A small image VAE, trained from scratch: encoder patch size [4, 4], 1.8 epochs.
Rows from block 4 of the encoder, named by matrix and row number. Each number is 500 + 40 x the weight over its row's rms, rounded and kept within 0 to 999. All counts start at 0. Numbers have three digits each. After the name is the row's rms in percent of the matrix's.
# fc2: MLP down (encoder.blocks.4.mlp.fc2.weight, 256x512), inputs 430-511
fc2.5 096:539479513494523529501417518535439551459542483480502535511498558523516534505537485425530597506532502513490507508520515472515414561535481458435434531472503544482515498576586499539491490536502513467483494546475533478483494481539554471509454444546499
fc2.6 093:523517507464525480538495474560443491541478473428523474496474371470462504578596496487482512543546471434541517581516474456470499401496448459531483517513473493551546464465568503499524519453419457485524537567503471463494438469541470448531522437477511
fc2.7 095:520493496458492425456601526535503504509537547493456468589496516487494455503428443447480436487513451515555503503549527509538488459552541485480575471497458492400512509558492568443516496526502493546599420517512497577506624539543523472449479440521494
fc2.8 102:454475481451478495497552517518446462441440526468574523495390549552608480524528491496548492555462451505482535560509534559477541419443507478514503455485521474475624502445479467511533622475478516468427559555534543432497523478535493526463421516466501
fc2.9 103:481453483476447403474518545520477500575401459481554593467501487500489544547502465514439448485490517486550515582456515458500476446510463493467490478454505494459458476466447550491524527527466541500536498557484546511499516475464538525512585482530516
fc2.10 101:485434541497429530463444501448446541450485505492534573545460485592549451495471530519496488513439534539525502493516544485550476446522489445525511492470451528471602572484504508498431517514496495510467422464493486517444446502447508498429541416482468
fc2.11 094:494511424470424483515543499555464477475446493522523503441541423502412476528521466497477558461425480520562534572499496493482485503529420455465488555533524452424542425482436520460572506487562541539562501522456520528485532607466514453538487451467545
fc2.12 099:461556493489491508435539447462568529473546436579549481471505425480518531451442472613536510449442527395509412544510558560471487531469500485507471488474514452478473494523484534603500510549478512492489546540551482493458545477407501465518505533435528
fc2.13 098:438523513496497522513520482516454483484567457544541520497499426514495482531460495462511507492535595526508495429505578406454432582573482519479456493459540467548503512522517576428535513454501385452474487567546487516481474486529545496467525485501499
fc2.14 111:475500417555505477442468493466548498534458487453468563500537589494533509497519481555476510481498450559486494455495531538450565531494588505481400547580548493454498503443513587474494513422498530486456485528534496544426511499459461523509507472571544
fc2.15 107:544557429458489435472543545492460508547518537520472528479456499523417522451608479518545540507513515542475538531501579393488523555603551481490481476491418484530531495497503476505480553434425446526463496572455463466471483503512560417484489481472428
fc2.16 105:469522480446540489434500539432488486501494533506525570501509526569532456521511569500423489423513555442498476525483437441531505470508525647526505484443579499558533513487506547496510487558565489507448537519516582500503540554473458457502579579504453
fc2.17 099:511536511549473505471524501533431513448507471499569479524470475456426564522517496518446464506547441493506483555529524494499458525481517470516487551488423447463539477553513458535510469472495434516518531445520462454531504514471501534479519494479532
fc2.18 108:582460529505472485465534537505441534492544494556621519473540508509567458482589499548494475509560508473472504515476492471511479437509524461550548472442445479451462526513447541467505499493457485399535368501491493491567422497468490544442508530478510
fc2.19 107:483500539572501546474542549582564512466510469522479448512493485561493505537531522507503532499531489459454512538547504529477491557457492506479507481451454560558480526542520502565598468603435522452485510448529433557524461556497536469492552497479466
fc2.20 090:559480524485511495557468443518607484510500516479446513559546554423482511501472452468495493515472523483487482470492495488524493589483479445458478442533453494607533528591459437561525488507459551535508569506450580588546525513502523456522548502577490
fc2.21 098:491561489471403426519488504463620437557494542496562487503513442559511477514519456547434539553519483545536478465431536541491538477547518588533531564500467464515412512482512529532576457484517524473458441455475486535481426520531496530441504486452537
fc2.22 095:539543423442484515499502508557506485473507542531516532526529434487449442429461555557492496469500485460540543541484488486486457586494498523508426491464536471540386477499479444544464595500522501449509553481514456456508551497552541516519472557502554
fc2.23 104:479511564518482526545529538508522442518483561527537508512532485506473458456489459489587481486420519436541534490508499502550522468516496508480589495446547462489502499549578584521497464478484468469473589525532533533414485464511517490475514404474523
fc2.24 101:516483478496529550530607467479520505492488521431476496530513442469493496478450420502452590481493453492525525464495508517500518533485526517508479458521474512438553473459541581537492518441556432549528525456503564463531472441478546533470487479524459
fc2.25 090:481493523488473485540546519419413508554490568558549535439481448471531499471578441460540588508455465476543465476435451453539428371411545476498524519522488527471523569599498581547501512501498515416515521513533471597425434442469513554582533517491515
fc2.26 096:506581496491544565471479549495537504512502556478490571485466430533485492563430463507481525501464478582449509515580434540516480524504503508478564537458486474446460503457498526487464495471454518496507469502560462471529497496458483524494561510499457
fc2.27 102:533600478501513494475534446556506474524472438506532512585493496519491501547480498591487470626505518473512483501552501497512519490498455462508563535480472490522482474555467510500525456521505504534476496446531429551507455479483470423560457501503492
fc2.28 099:479467558435471485388564501444616539434467518535510520521551530579556534482410471519490524536465528475436554587514544508503535493507502521551544463526513509536534521504506529518516470513470444529535458524431548495494518494527507520481542529514473
fc2.29 099:465508498548501529450487503439534525533547530550534502456530522520550518522528473487482496466535493478498531482452504572611583472464503530545520477454467495485515529615575500520514515516461490478480527520529480464525508488566529526589498510501543
fc2.30 094:492598499474513462419477521573548447496506516484427511491442517533518516490412438524491524526549472476503480562489522496541381418525509521565582463538549515554468447502483549478449541598431497468586557571468465441540550476468475463547440494515566
fc2.31 097:467500489504568521445487480535498516465508541487531531450516515493479516496580531498566475473422470526567574526475443462519526581460488510419511508479469497562469493550463511405461449492502446406526525529490459539443526450464507472516475505511576
fc2.32 095:471531460454480517476518470482501438477481535576544496503452604423513547493513441487484474530474496457523550488549493551510465450447494552488562507514492579490521492411559559453535479492469518553509493451488426485477525515488448561505510447466545
fc2.33 099:507566493460474409509487458564498487545554559540503555442464474478471490445524549532491483564471499533504501481515427505547460573463506485456456542505540510461504454540503511537433520524514436484515481481550428457567430530557513572462506532493508
fc2.34 101:480448411506574567504467470429420475549484501545510450558571500573529490554559459507518477467483527536505535455534502509479480483550507485537543528525550542490519436537496507488549435523464472518478490472482502455529464528505473563540513483515510
fc2.35 103:586453475558522517496502502466517515475508505516501558542466547454544554520512439483466550495473507581417525482501497516541505470526462519540515503492518483423495568478536546504531480500475552464521554513465501384487475481405478444447513536461577
fc2.36 091:512418540505477452518537499553486463485450488485533544508531513498407565502483499452551498509491454514497500528520532518540499466480477541414495467458549496512469493496574496611525424440527536548459464430517450500481557424474517504409372556533598
fc2.37 103:573421492448522510538428524454482514468543517526477491504453547516566576441520559460513530477510501513435503521493480527515569477521499551501472466489452471570457504565512537545543553499411480537467495470490547540539490552498436562441570580530479
fc2.38 097:509462513476505476499530510505524492486536514498520524543556504458467524429468525495538466577543446495530527539563418452528479500467494511495447449549537528485511492518548457464439522430455626457407452511514488513517476454458466462447504476500504
fc2.39 097:486482494501473494462570517546452535521500534527466520512504557463443485463526514399498479556492565437467523507476482476527530363486503456497481531500534504531572471530466518456478494459533493514539546501515532504478459485493522582499444424477508
fc2.40 094:497509474480476495441528502498565467507604541520538498429493463504425498478490462544524532529471494509533520490484576529488468499521485536525470537422465545548479427494559502470415510458513534522526487540461531535539514474519549481512533463506430
fc2.41 105:456471490501443524468467511553476463450502553525436493504457524519492521534516515444490481514431463473478515463523472420540552455523461462508488506520484484514475497560411489593483491551545589536562519394508472539483467595405492544542491600547560
fc2.42 103:493473495503465520499550495462525513533522539466514468439462548431479492507532532482551491527472481483585474447487522467496499505473460439432523450522498507542442529596498451455410529480513422548472475501539494481442508519468448508501507467483518
fc2.43 098:513436452493469485474487518467487530445508477557491476512549423489561507514498568508513580499464471462512477523484522433474492534471491503587593500472500514468574438469491537470471534515522459519554494474420475463462601549487504514517419439499461
fc2.44 099:517488524467440459533487506442487581547492464455500539518467477531518506548530490519571549478528482503463492442546479502575477551501474469485500456547512513489469504522451543538536530571510485561504521445550521481479638537542506456566540501485538
fc2.45 104:425559536431441535520494534425433542483466466489504470546537508558532519553491542542549477530518517481481505466459537406462521587524511476476560491499540468472457506474578531533496470492546469525469509511541530514488382542525491551519407490481477
fc2.46 098:524530430495473492555455547501542485452507641507541467556467490538498513498464498528521508496409526517472466466536490491568534427431485403500551502500507468507483471502437467540503461443570525522517501469486497475413509472472542456480420521587482
fc2.47 103:516574552438544506462470475471536378554446482507494471535465539523518480422405545493469522507522547502557452593501490508434527482531572483537555469465507521546443534504554476472597499502474562512587522578479475484547508604518515482555425527465484
fc2.48 104:484594530501465526470517547478543539469453478541486463488445597423423522435521516531472519439508543563541474502464540515513484512523485452498409491511476438494505504465442503506489569453507512486422506552526462531557494540500464495500545427494486
fc2.49 098:516452506490564466499516522535557464457521488526506423555551439558545519424462455509382505455466550458416499495466540515521592410549480514497597493492491501513490437442486501480516524462504481546526489531529473476556513527518459398448485509515513
fc2.50 099:522515525503505492478459473504457515472536545494456501492495540512426484507471443454506489438532440483437488447493463416519386494516524447500507497463524503482521560465518498512557499478503549498512463584548552542467507483503498559524475565489489
fc2.51 099:504478503475507481523467461439550573514495494471462504540496407485553510578460504499514466461447571454488540438474491489495482599512438466487484552491592521500469525524524433529440469533542540494501478480450407526494484513515466511398473480477520
fc2.52 096:501456525492489548483431446520472380503468465509462507516477544552504542408489501475480455484479514453419488511512500478462477474482482483418483495488511592469548468434498451498531473486481474499528532479501582495520500530490515447480502494525564
fc2.53 102:473457509497467454523523536487556469496524459448494460593493560527505501487435465521479510456461495507471480509483498550567497445511534593560536471487468422509566454515551405497505533514490507539523503507508524479533497516525480526497534479534492
fc2.54 092:610424424446477504475499473496465478542431501474470464552484585513475486414444466516520510451465534474455467445552466475523512414593436475509542483519487543500504499555479510523445556517585482549500513530549481472493544460490456449527477536543500
fc2.55 096:500477547560511567481430531442489442526507484504526515475496554471513490497481483471491487543464558488485534478433605510497532510467498521528457511489500467475545516471505524567504597506508458506495521508516529546473426483538544532484392496514481
fc2.56 096:491391436503541507465446536521567470505478413506497431457584578525521545458542457528533476448540489491444520519524442451483520427453510512546539540551377487523573530495443500478473478466555499502538501460517571510505565455449463474473497491476589
fc2.57 105:490566468500476508462476512564475525464510512489492548473552460471556468526560457450605485479535463483496459462485506517485429548529501466554553505484491464536498464526520459503498454538471492464538493544460491456494549481395497541508468453452461
fc2.58 104:543569483570446464514517444509480454503535539489510543529474492498512483440533567509493500501490586486537504508509540524517470483489513462522426466519495535487473554517517505448511446442414506494410369550563463481548457534477517567444591604467513
fc2.59 101:497536563522563451460482470554471471502451507571550489588498493467420492460513439468463533556527561443504539518539487460504479509544480530494492513512550529529512495509503454501470524560545495477514447515530513526494473488492486544456532457494528
fc2.60 097:472533549454510505511504490455619483494492500449429501554583477502471487442571444516537487524489474494459469488455498508555558511527491525510495483535515536545554558465447542557468485489478478529508481429547508539524543497490501455433523547559557
fc2.61 097:487537513509520531517483498424587465509506530542494503483525545516526462465440476486517495477477517507503523551485492528557522455521549436528594523473416528452538497498494550447501477469490483543478532476565514528465496622461526452553498501596486
fc2.62 103:497578529511577482526463540525487534576500480529449485416517472507509500502492553425526547469434504471531567514502462580486547489469551481590528529473509455516510550500468417529559492464449469503386455539502512512502531569538442493504439528473459
fc2.63 105:466475516550467485521584479421494480560538544626485471544420456446512495408519504379486494498495500522510534521460578562470564518482536484541486490458520507461492528474473528522483523425535491506433483438501533523375526510453560427483485491507476
fc2.64 100:439482523529444596469534554504503505447432456474492489442592482501532507502402500566481435541534457537562515474541502422448520486483591498489554508503513592485504496520531552433472496467539553553514539536463470448496524509410507489392520472455517
fc2.65 107:465484557471499497505502492526516498546552482522472521489533548542423519476515510539488501428480557515479488477471505479512487530568581515555568539520460494458459496474515352546539515518456505452444573562487562507475494444537423526488499496537461
fc2.66 100:540543541577464556516572557526509507512505482458421475523451451479550587494530496505460519455482530560462428540449462482495394521484512514482534483463615536440518573532520409508444499451517441433511433568487502454513591534467536539475466461436525
fc2.67 103:411488524517520491500562555504492452456504548521524584416452517493540501432609540552562476519555566533481528485499559496476510554528547509482471551477514501500554473448484570508505585465517539549526458547510505526443481527556571494623476552531516
fc2.68 097:531533492493495526471477475446608467530533495472494483574497583491614471512441443499452522452502514571561429444472511487518468559495460486523512474492516535513507488460487534507493445489499509466506480487482378518574477602508489448491551532465490
fc2.69 103:521538533531449488399437505563401443504529477472480579451470520477487462510522423453503472491520516457523536540538515486488482541543499450500501490512490466485438528452546504539522508509505487390462509469540444523424449457485478544449494466491493
fc2.70 105:506549560457532485437477465474484556435542545465514562562532493520430482566515485497448499510478527508532543522443521432484575440524518493496493524466466502508506495443501552539578511515513498573518509497538514447547447561450527519507459469500493
fc2.71 101:408466504592470478441488479394480509470466479540491564471487489499516429502435468489464561448534454554522504468514498493487468538550492446568476516559579437566503583476467491506456519463533541483523570467552492493488539563499436536516504488446452
fc2.72 102:547506411469493497521515504592469526501522513525514466562469523458513525491437491578552534535510452475503457567509515502532486540469474451507485470460581558529528509528654492512465481542516461465478507483530473442499497452548608529427528465554517
fc2.73 098:469474495505503557512463479546509559508483463581533530558533494469534498504516480494505517492512522434478574480461435542530513495522480416519523518471519502471555446522580489509472532522470536555476527478522551491450452477477461475541418467515477
fc2.74 102:511424496435422500493470536470503502594557550531484499492500542465488571467544491494574502550506493506465456597471531509519486481475403422514512448536509443533508499443442506491486496478503572510573528529510495423563475535548504510514514477494470
fc2.75 097:434377429552515536523551415505512412481495545575519493496455475520519507474440492587527585498428475481495461517495571521510482477512551520545498517472556492480537588517480512499453533488526518440482564509483531485553527503459470531571465485526522
fc2.76 102:490524499506474532500526517469424499503497508432514501509439533498503508491576522493512515567451501512569470507497535507535527455448474480496497476471514482466483501547536505560500555580444526515492507520554499541495507505520533505520502567523563
fc2.77 099:517567463483499518587466509508526576498444491514544454431481473459455516460485524506491493536477516482490493574549466512564544508534499517449487506482419542487490490504517543502433498529545498479507482493476511490568492565489500550459588501494422
fc2.78 103:426570563481532514488510579582489430481487513538485533540502454522581473491421455444407508469494546501523509462521487484492446546477434453516421595467539495575533510487448519484550412531510501490423469504456410504542484541482492555531447565507480
fc2.79 101:507480482568430471463448458601539506519467477493447490531463522528461533601470496528473465501568554473550468587427567483499516545529434475371521548562558460533506577431523493468575512485504397478526535497502502502496473497499511520451460520516500
fc2.80 103:493484585406450504440477503447476515476542507533503472553605501542488536507547497453483488560497502476489467422455486478489530501383495477456510501494507502504467469561401472421497456481492531533489557373487498547461436540556477515534542570438497
fc2.81 100:470487568463465459550484554532469494541512477467631519517537527541533482525500474521495561511555445472546472516433480493521518494531550500518479491474475541488465478610496430568461563521566513554447495481479573520458549567540457488510501475526489
fc2.82 101:514505592505486435506491558538544439498517505399515524457486438519540491475421545557487538467573443454524454453531494519554536470524470531564482556507462474476442416485471528499520504498446486520516487420507527474439511550526476524502461561503553
fc2.83 110:545584463528460489461486539517518539530476469444562476471485453446470475513448535490508539514519391499534505522517505527471437539592535443524458524492508534453501552466539410487506551533540505512493460477460481503468535521516475465522488486445462
fc2.84 103:520458555487505479438485490474574509507505522510496496484483448514506534541520485439549541592529552510471520492488450525515446422500527543527476440476580510485525595547390473431560503465608545529503534543474510514535511535512525512489496561449540
fc2.85 097:549469521542490501552552450407489545489525522517555532525467528515461437479485504525438510461486578514523568521513549501476504536488536452480491479469486488488597427540622474442497564549558457541499515530535528535479561498465501499501526560523597
fc2.86 105:470448487564478511498524501445489468522463541543488540477422650438551508428537465479493495502450492495458616524421544506507501536448451475474514423520489493539508511531526548459462492464472440542495518533559486507489507445533509505459504540471488
fc2.87 096:522507542430496426504536504452536509481479553533615479520490423544517548491486546550548478472472542439468515523457465472507479555515509469547495461489479460543487407429534523509494495523524476563527399464481513458508493519585535556468474532494463
fc2.88 105:478466542540563484523539459510406541477584457422497524393599450491508495554452466537515543452470470521545445512515498561468514563407523526473555444481407529414505500490559496497455487428507464546454473484502488502480523518588437441491507549534538
fc2.89 098:513484505523456513553436591608499555522525444478469527514527483488556459460509509514490506476545559480443492490530440482520552520507493478552523478503489528507441498528566562485543469491461465497464463558563503537454510516447531476495456491491552
fc2.90 101:550508528494496550523529526524531462535542533485456493490477495600498451485586438421498450461519423560525451525486525498513503478478507483519490523503412451524459489483474494555483523537487498439470530454513566410476522516491538572500462518452553
fc2.91 095:512514385524456494539501392547521512506536507516441430416490507544483460423469457564557481444452439549481482463467501514477518540556462532535530440487550482502440506521522473476540539494541523475607507522442387488424498550519517498532496505474527
fc2.92 097:537518441503485462513465499460481471515465517462457460458484493553516518556508555438535494468528550555568581501495497466485504418593498458504566491465540476506521512476574474497456505522482546535430543519486466454476458547580502519514426522502460
fc2.93 105:582426502509535523503454509490533503495478425531475529503526483526589569489534495469539588500528587443430502476508483546538477492476464501519463514472508450561475455495511562533476481554491507471519562529467453519468499542490542459444549448424443
fc2.94 098:484508554575518428534485549473533455542486496552448553468568489474497448515556610505481528451445508559436517471461477525482473491548491505433494518462501553531490502501500517440504540430505482558572452522534514574469500544534467524528536474493514
fc2.95 099:490484420507480524539560484489525419457561464571494529568550558509491501495479518510522510476514549495517452490483463534530545489545486512499489441450595517495560520537520527449478515570516481473488545477474507527579470495516462488493469477519561
fc2.96 102:503514572524498540477455509566499497465486506449465556526585476496432490507546535579418476550533546487473510419515550469515513525515562509485546533472439510472583510514500453541456479528498485552488473570525521511442546527564552549516463493510484
fc2.97 093:541574520531506629480445577521536480495472519519514476439500509485430491582462482518556518510430446474470525514492476496516463458535558537547539548477474503478462535493454544580338524526537449490503511535537560508550498491479488543547451466518492
fc2.98 098:530518471517559500496446534516421453459490541544474529488505460498463552515528494572470499515464423528483521530481507499560470500446500485428518526415558502481529483490441569540510556550441509490481499497452516529523470577485441419424454453511474
fc2.99 112:492505475483561500498469492436502509516515462496525498465490511585508565516460512587405433508575520576504515569549521512523541472546526525498438525513504475514514492554458543430523501504471412535462542574492497418517562552520474431490496511459541
fc2.100 109:545508483517520486520594479491438543445524457454475471451544545486593432466590441533519475496492613514542554448515428427519555465454483473522479520514502562500468469505499539520520466442495474503423468553550486465515489530551465445563412510574484
fc2.101 101:501537513545447508525467550532512533517486574455520473444468523509553468555471511419431498505530481536508525474524448455443458485532419491505466512524559483509469501611434591440558474505540488486480508517454493496505519544547501487449456472481509
fc2.102 092:499527510486472435509500564443481579560544489540509523503503498459506548482542518537520457588479514550494540384482487471538487470544491521605491459524472485474434482592522567489518559452514543472486442468526477446534484474564476482476575486481493
fc2.103 097:552538477550554498546536488541462486474541505523508436531551536508540571488513502446463501543423479451515465575431597513466577524442467547486509503436429513516534488487584493473516467543469490536411575498536517487494579502466490500469541549518496
fc2.104 099:381412444451515497547471445491496487501546496484460466516493540519553541433512465401555498509482511541519552494535466414465493499557457571505516476437519501503466491458518552496502433444471540537508519552465517572493558507465541505519495540577510
fc2.105 103:525555468421469464475461541457432486506525507516537505472459421461429481456397480496460516378527547457436494473511531495510489478538455555455465553506531489529475511565537527494534473538458527514461492450497510437558480457494503459498451516438517
fc2.106 100:469497487426485514508449501485482518512486534524543582504542474519539522393530538523539546490542554502567563533492521475514407478477496445445492448409533457507521528555522548549530522505568526551461457462467441588481476491466499504461543480472439
fc2.107 102:530485511461540510485462514531559485492461537516498546553425457569536552495578498533489542475493501497580453558480411468495484492562482496462548496489508474517516526489453488546490495472567519498510462418495583487540494450504472556466505565509519
fc2.108 097:522492525534554527521465559538573515510485508487483530460546484497524535455502465494425465520494462496493551531497516465557535497505451431439482477491473494530578459538479501495466538474529485454458439463512487485505534463517498516513496499483446
fc2.109 102:548562513493496555473507530398481541463452513460424484549471446470464498491536455406539545494528471495514492452448483504551505544459552536480576482495513551498565545498501483530533442414532495539458526533430471530474447529548521495516449564537507
fc2.110 099:480520457493498433536488553510544493464468546536534491426542473491512531510472460597520463464449493558539497475512549493487411539451550488472527553531472493424441519525550537555483478548507469457503391503485590574510480497434544489457441475504474
fc2.111 092:554479505542531500442482494491433543529488460533517461540552495434506562512479480482424503478496502456505475522513452436465468513514493526567509484474474532461512521494462504424503520485523426524493479509484492521505582557479469512454491449529515
fc2.112 095:487467509512519485476455429567548511540514480531515465491494502552448512459483534540483511483460498519496478496551530535560509462440585499455451499478498509480460586525501478561543519525549520510421517451502476444489504531448562511555483498541558
fc2.113 100:502435454489548534471578472530473500504528521565495515539551442489482453585396526547532528593564476443615464527504494531500415469514442523502525486543513504491561532478502477509542501516514556482508568545500466442547456453521448516467450447525492
fc2.114 097:487538518529502499447532539531425445526503490522580496554530533579561525508502500567547496572415515505514490505511521460492521513579477608552460539497552474479507481571504501463497481509531461559454490510539497489517457543533471501520479510471454
fc2.115 098:508522444478518500546478415497515491463509449458498514506493465480551605492456509383465479530518458559506452497542440538468467467559513476550398522544533505480592474454516542521484445478545540441537428465462522448470539549461515457466479468512494
fc2.116 097:497468461513548541461483548420483509439503483485511573457485539471389521507494526493512547456461500455479470490554529526544410512474506427526417464548527562512480543603438480542542487509512515506513492574478474524476466551446513521558587544513509
fc2.117 099:518583553543475482585576542560523523514547534491473546473565571498520490439577526512470479486500467508437498548534468511493495442591525443522521518487576529537502502493463425482478427553435493455417478450493465534504551490515495496516447562517510
fc2.118 101:491449513559561527457488512384454583488511521480468561544432586510490545436569502528476424538501492445525478529458527500527558584485501567442482401455508468479518488501541498570503503411524471593544537576513527525557455547510475438501529515501501
fc2.119 096:570501493445461482540446499479514531486505525448518501558503546539556499521482480407444555509542448575590512477504471496494480507423481528516502529506488479497521558505525435469512445481528545470477497525469574459531458523579513479520416462569545
fc2.120 098:503497528469458508464422521535501530574531474514507489443463510519576479563461451467471516543484497474465523516458436464481507404560576436471458566469522550466471505489536476492527498542560487489544505541537483554479486511442439512366519471492554
fc2.121 107:457502546478571509517431478522565471570456459526519586483444528474509533502548517570561510463532473517483577543485501491479491406548533496513498426438494506448490517530489457429550506526441501408559490581528491524532435503458519506533544507471517
fc2.122 100:560492548470509485477574515383531536518476414533508431491496437474520541462550515485499489535575469487468501441471531421472495486475447519392527532487514478531481473474524520575537446452470480537531541513497466473581494433503565516475484510507445
fc2.123 099:528521562494468527489536476557508525507523504600515502526501435513445547446490469516448544529440481528440469507472502534497424454496465512502526426481535502472543526444460592497478546437565525462521554483442462509458494463466584505516464467445498
fc2.124 108:561564551509495477504512490469466477464476512479511499517451438540466425493526480526447451465519469513533479509484574512486532610482515483496499580487475501499562511488467511508542433442381463498481466468528503578538526537468451518546474473466472
fc2.125 101:422516510445518551483484540507494480464511490497491508451422479528464537555419555481533450449522468538503506519526532497498553429490532496500437454508519455548432455466476477494442461491472464535496488484465475587546479520495482489455535518476496
fc2.126 100:522444458486516505471562478480457501555495490455489475504531438517533492539461410507484480519465505444575510491518444500493446582496479459504541543446524511544505439497490535455438478526486522483468568444508560487506464545408465483513420476508497
fc2.127 101:444570528542493492568517459566504520580504463536503559508580495408521402437576457570511492523494561494543472513450437506505469564493494500472548524491568463519506505540569521462513480493445490448451481466537423497481464538510536489478467484489530
fc2.128 102:438504506506434525514488406474460523465547538524475492531562446466486466510556491509534460475473528541454520507512534473489607544503483454481555443518590429580518523451486461537465474419503501448486518487446482525495519432459498441479436563467529
fc2.129 106:537513538608496450612511505496502505582466531519498461469519576473500507509429499505500477471589468487491516521509516570531512550474473478494511510468435495470497538518526426539579517493534474487505515493536549508449579513542532403489458533491501
fc2.130 103:566493427477550488491459440565555474521499561447417500522479413456519475469460528532509456522487465507510477551516528544497450471447462498525542456518478529473478504518482480459524543488506526506507466540519503558518497491512487471492568483444433
fc2.131 092:443468493401500523539453484471466500447524539520553539498421471540524524522522516513472538518415543475477486494446486471502519507451497469481459383545485528507564487535495489453440478561532546494514479479523513535573457525481542504537528578487441
fc2.132 105:506535480511549449462512460567479495538549466537508596461511476528484487560514534539545401490525530488491464591550470569507515521461473521452499531514504504572475511520485485521522474501492512519486507506421491509532478457498567491506509490480514
fc2.133 105:456397480549446518459503470518565513540515537520567499497507485485489551560358465511477433424479481467479554492475482510521462467470490514534502462493520501492502501496510550515547431551522483516473604430513506464506526552432445546501495555527524
fc2.134 105:495493476492472540508535526466416555559475550552469494459557533506536511497552520452580553470425589496531509497410454481457480555445490533478524523503471460544506513475541546490496459459458510510528510521458541538526424491516481557474489510459507
fc2.135 100:522592577507474484520427528505437451458499501508454543517508463531487483495528541484402535463445534370476511567466514503559572529477444487501503469540513480529491482485511498505453416491502473573539480470508426494466486432446507507499450537507516
fc2.136 106:485515410438487471452534475562483494466449528551531512557517535527479535483432447558501459559461531542575524460520530419504483405523573459502550531529466473517593506571490486493507525515605573557504511468542511475497560503593515509467539455496534
fc2.137 101:562538459390542457493446539509529515428476496534511450483470454480397523542466501414487499496481528473508556468550440494479530427487533468407477543544454527481415480489475498491510530488508474457540530485455580473533535513447485518489398480548478
fc2.138 109:532488516425536470487446502553584456495524491502441549477423511483526476451524460536610435527465449378515543529483428484477594552474538469424518456507480501465459471492550519565442513514568474503538500546542548527440481441528449478519399559521576
fc2.139 099:587443491506458499511455510460578446489508581504549468479507512473404458509467523433476558508554494467460454559483501524454428481511512414526455469469457493484530511541515508543510501577465524380503477505437461551459498547516472562513444484471450
fc2.140 103:507453530585486504463469524545544474510451499470547552498555439473452535585433522481554485518578446479550541504516479452445493489501510470458521541530533533510432495516491444464557475502497464542509508422540461494533530491497501484511586512476528
fc2.141 105:557522489563561546520500442460503455499503500547501558499514563544469552540530561446515552486487536486455543530466468470466636534514516593463533543588500522471465529517594478536574493595525496440517480432481575529467495446488488455458444484513515
fc2.142 103:542479509507484524493513506554512528444503484546563508503512455489491510530398489609518519625506504497546548500477521504481458505544456519507432498531504520516475538408492455487520436507431516492492570420449489504542503467477564523555502482488527
fc2.143 097:463542544550507474586477484447570492492547505433490512484523520468515544481445461419477400543546483520498466541510491515508564493507499438509460528434523552482501547520487485496499518421593470467503467558537492502473552474505505515526506490505494
fc2.144 094:561557538567530435450521533530455482509483549529530431476435479456544506471485469453535525480465543510532452547470526514491425469528552588488482568560498504529521571515443452509496474534533443504496405437457515524554474506500496511391531448455406
fc2.145 086:531575518486543453494526528467417538486528508512489572484425482496492524534524498464386503508483462460433463491521538506507501554497488445577447489512548520530525456485469526482450527500556477451467469530386450507468475404480508539553453519449518
fc2.146 103:509481523479472437483509546418586548466445543523478482536475544528482493505475495495527555528473548522494523559482528485550520482478530521496522456473471553473470528499473450513495457498477402453467512565524445472433501401520495529444454437486549
fc2.147 097:391497490448502518469465511500502462469475509492502565553496595523481484539515487466531450541573534512488472500512491545557483443521530437555517543544504478515517574506517516501480496431450471423524535512513512564481553502463521546537578486486507
fc2.148 103:488552507491490498567542503474475548557533482552452529479526538454522542457519502464460547492544494515497487485507520547433555535477444477552494506529513486527452538506521468583432523499570456489454466574480481504461490547503468465448542464524443
fc2.149 106:532469550430491547481590568472438453500513471545522540527552473498563502502542505555478509465488497556552556500473557498467584590484503530495415495520430511518500528495531419524455466430485484531477501501533505494501529528493452509507545565475488
fc2.150 094:499520556529553512510466541569485496482565530509485540449505424510513506472514509557485566448519490461485529434506465520512464463518502538500505444496570439479496480482458535520510487555499553496532480531449446492470473511436527549428416473510569
fc2.151 101:476493495462574528512572484469490488494578473521445490503527501464456507534442469463463515503494487462529502543511535503509460465495509530453458476492449531532469511521511516435440490458573456542566525558489499509431545398486477517477547505526423
fc2.152 104:491480478556552540457490492432412508502437483487448486501548515459556463398541474470439519506485582453473543555476485482495530500481481457479529481483554487508504535537414556544472466522594526550439445476511556514525502502550479474482550532545527
fc2.153 103:496519440542472497511543546571541461509528482517474480521480502515533516491478504489515555516485467500484517452501510487469566561516472457542483462477475469544454518435546449439566511611489485496503546470499506509592505516460526507444586476452451
fc2.154 094:469547441525561535528498481502432489499527460530500454495507533509514486502390483470505537496493455538549452445510502483488532422470538537510427537490551450507528486475477528517507527471508514520460457453461522491488467576432486486541475465503502
fc2.155 095:522418532556489430505511453460440509539514479405489465481528385521446558506523472513525522498542500481530511480495504456464487593540440483430547521469509501520524493528536455504457525506465523455558469495426527552566501495552551503482476515484561
fc2.156 099:408558507510479563564431505597511514462533442501532546516544559526505493482486533543524536480455554500508538499497548483461524475495461510514475475558495577558529512562516475522532479475502507557497450572558474521457470500550509467527495451502474
fc2.157 099:511493517439505491543488451516561525499446512512401537550536490446512477438479556523564455491569472549558489501497479483509526417521515608474536421476520481486470574461535433476496459551556535433549502489560477504486450475478472527493553468537554
fc2.158 104:439603491576513494450435466551518476563565499467485537534531414470480481556566508500464452475516497485449501484507490463499477530520491551500538445509478436480473470499486609524509407455500478531530489493489474522484450518586521543403472446433416
fc2.159 100:442462501518492501518539450521472511449495477518543468475451511507476538495513543574489515468458472488449422517543469490510475577512489534501451525520472511472529522505550489499451533504421480454500503439507507520483538546493562426459462504465423
fc2.160 101:466446500579514446521463510461540517471504480417485463507434556517481518477531533515486520482517533515449540489494509535461527508583532538488498461512452498458440552436487578537496489495460495559541507568500533498482526540486496491444554507497498
fc2.161 099:405528564461498499557485517502419475546453460614509464453518521529499515507412551543510433427523500466467435493456492494513544515556501453487492435474521497545472563471515515465512553440447517503495423614502457508490455503507509498461539511456441
fc2.162 101:541536545465551438498490472539524541506516465501481494493516516575577484472550497435535490529473488499463482517493505551506474464525502513515502481450499507462477493481499485496478430466473536521504586465495474501503472514500489608495484529440520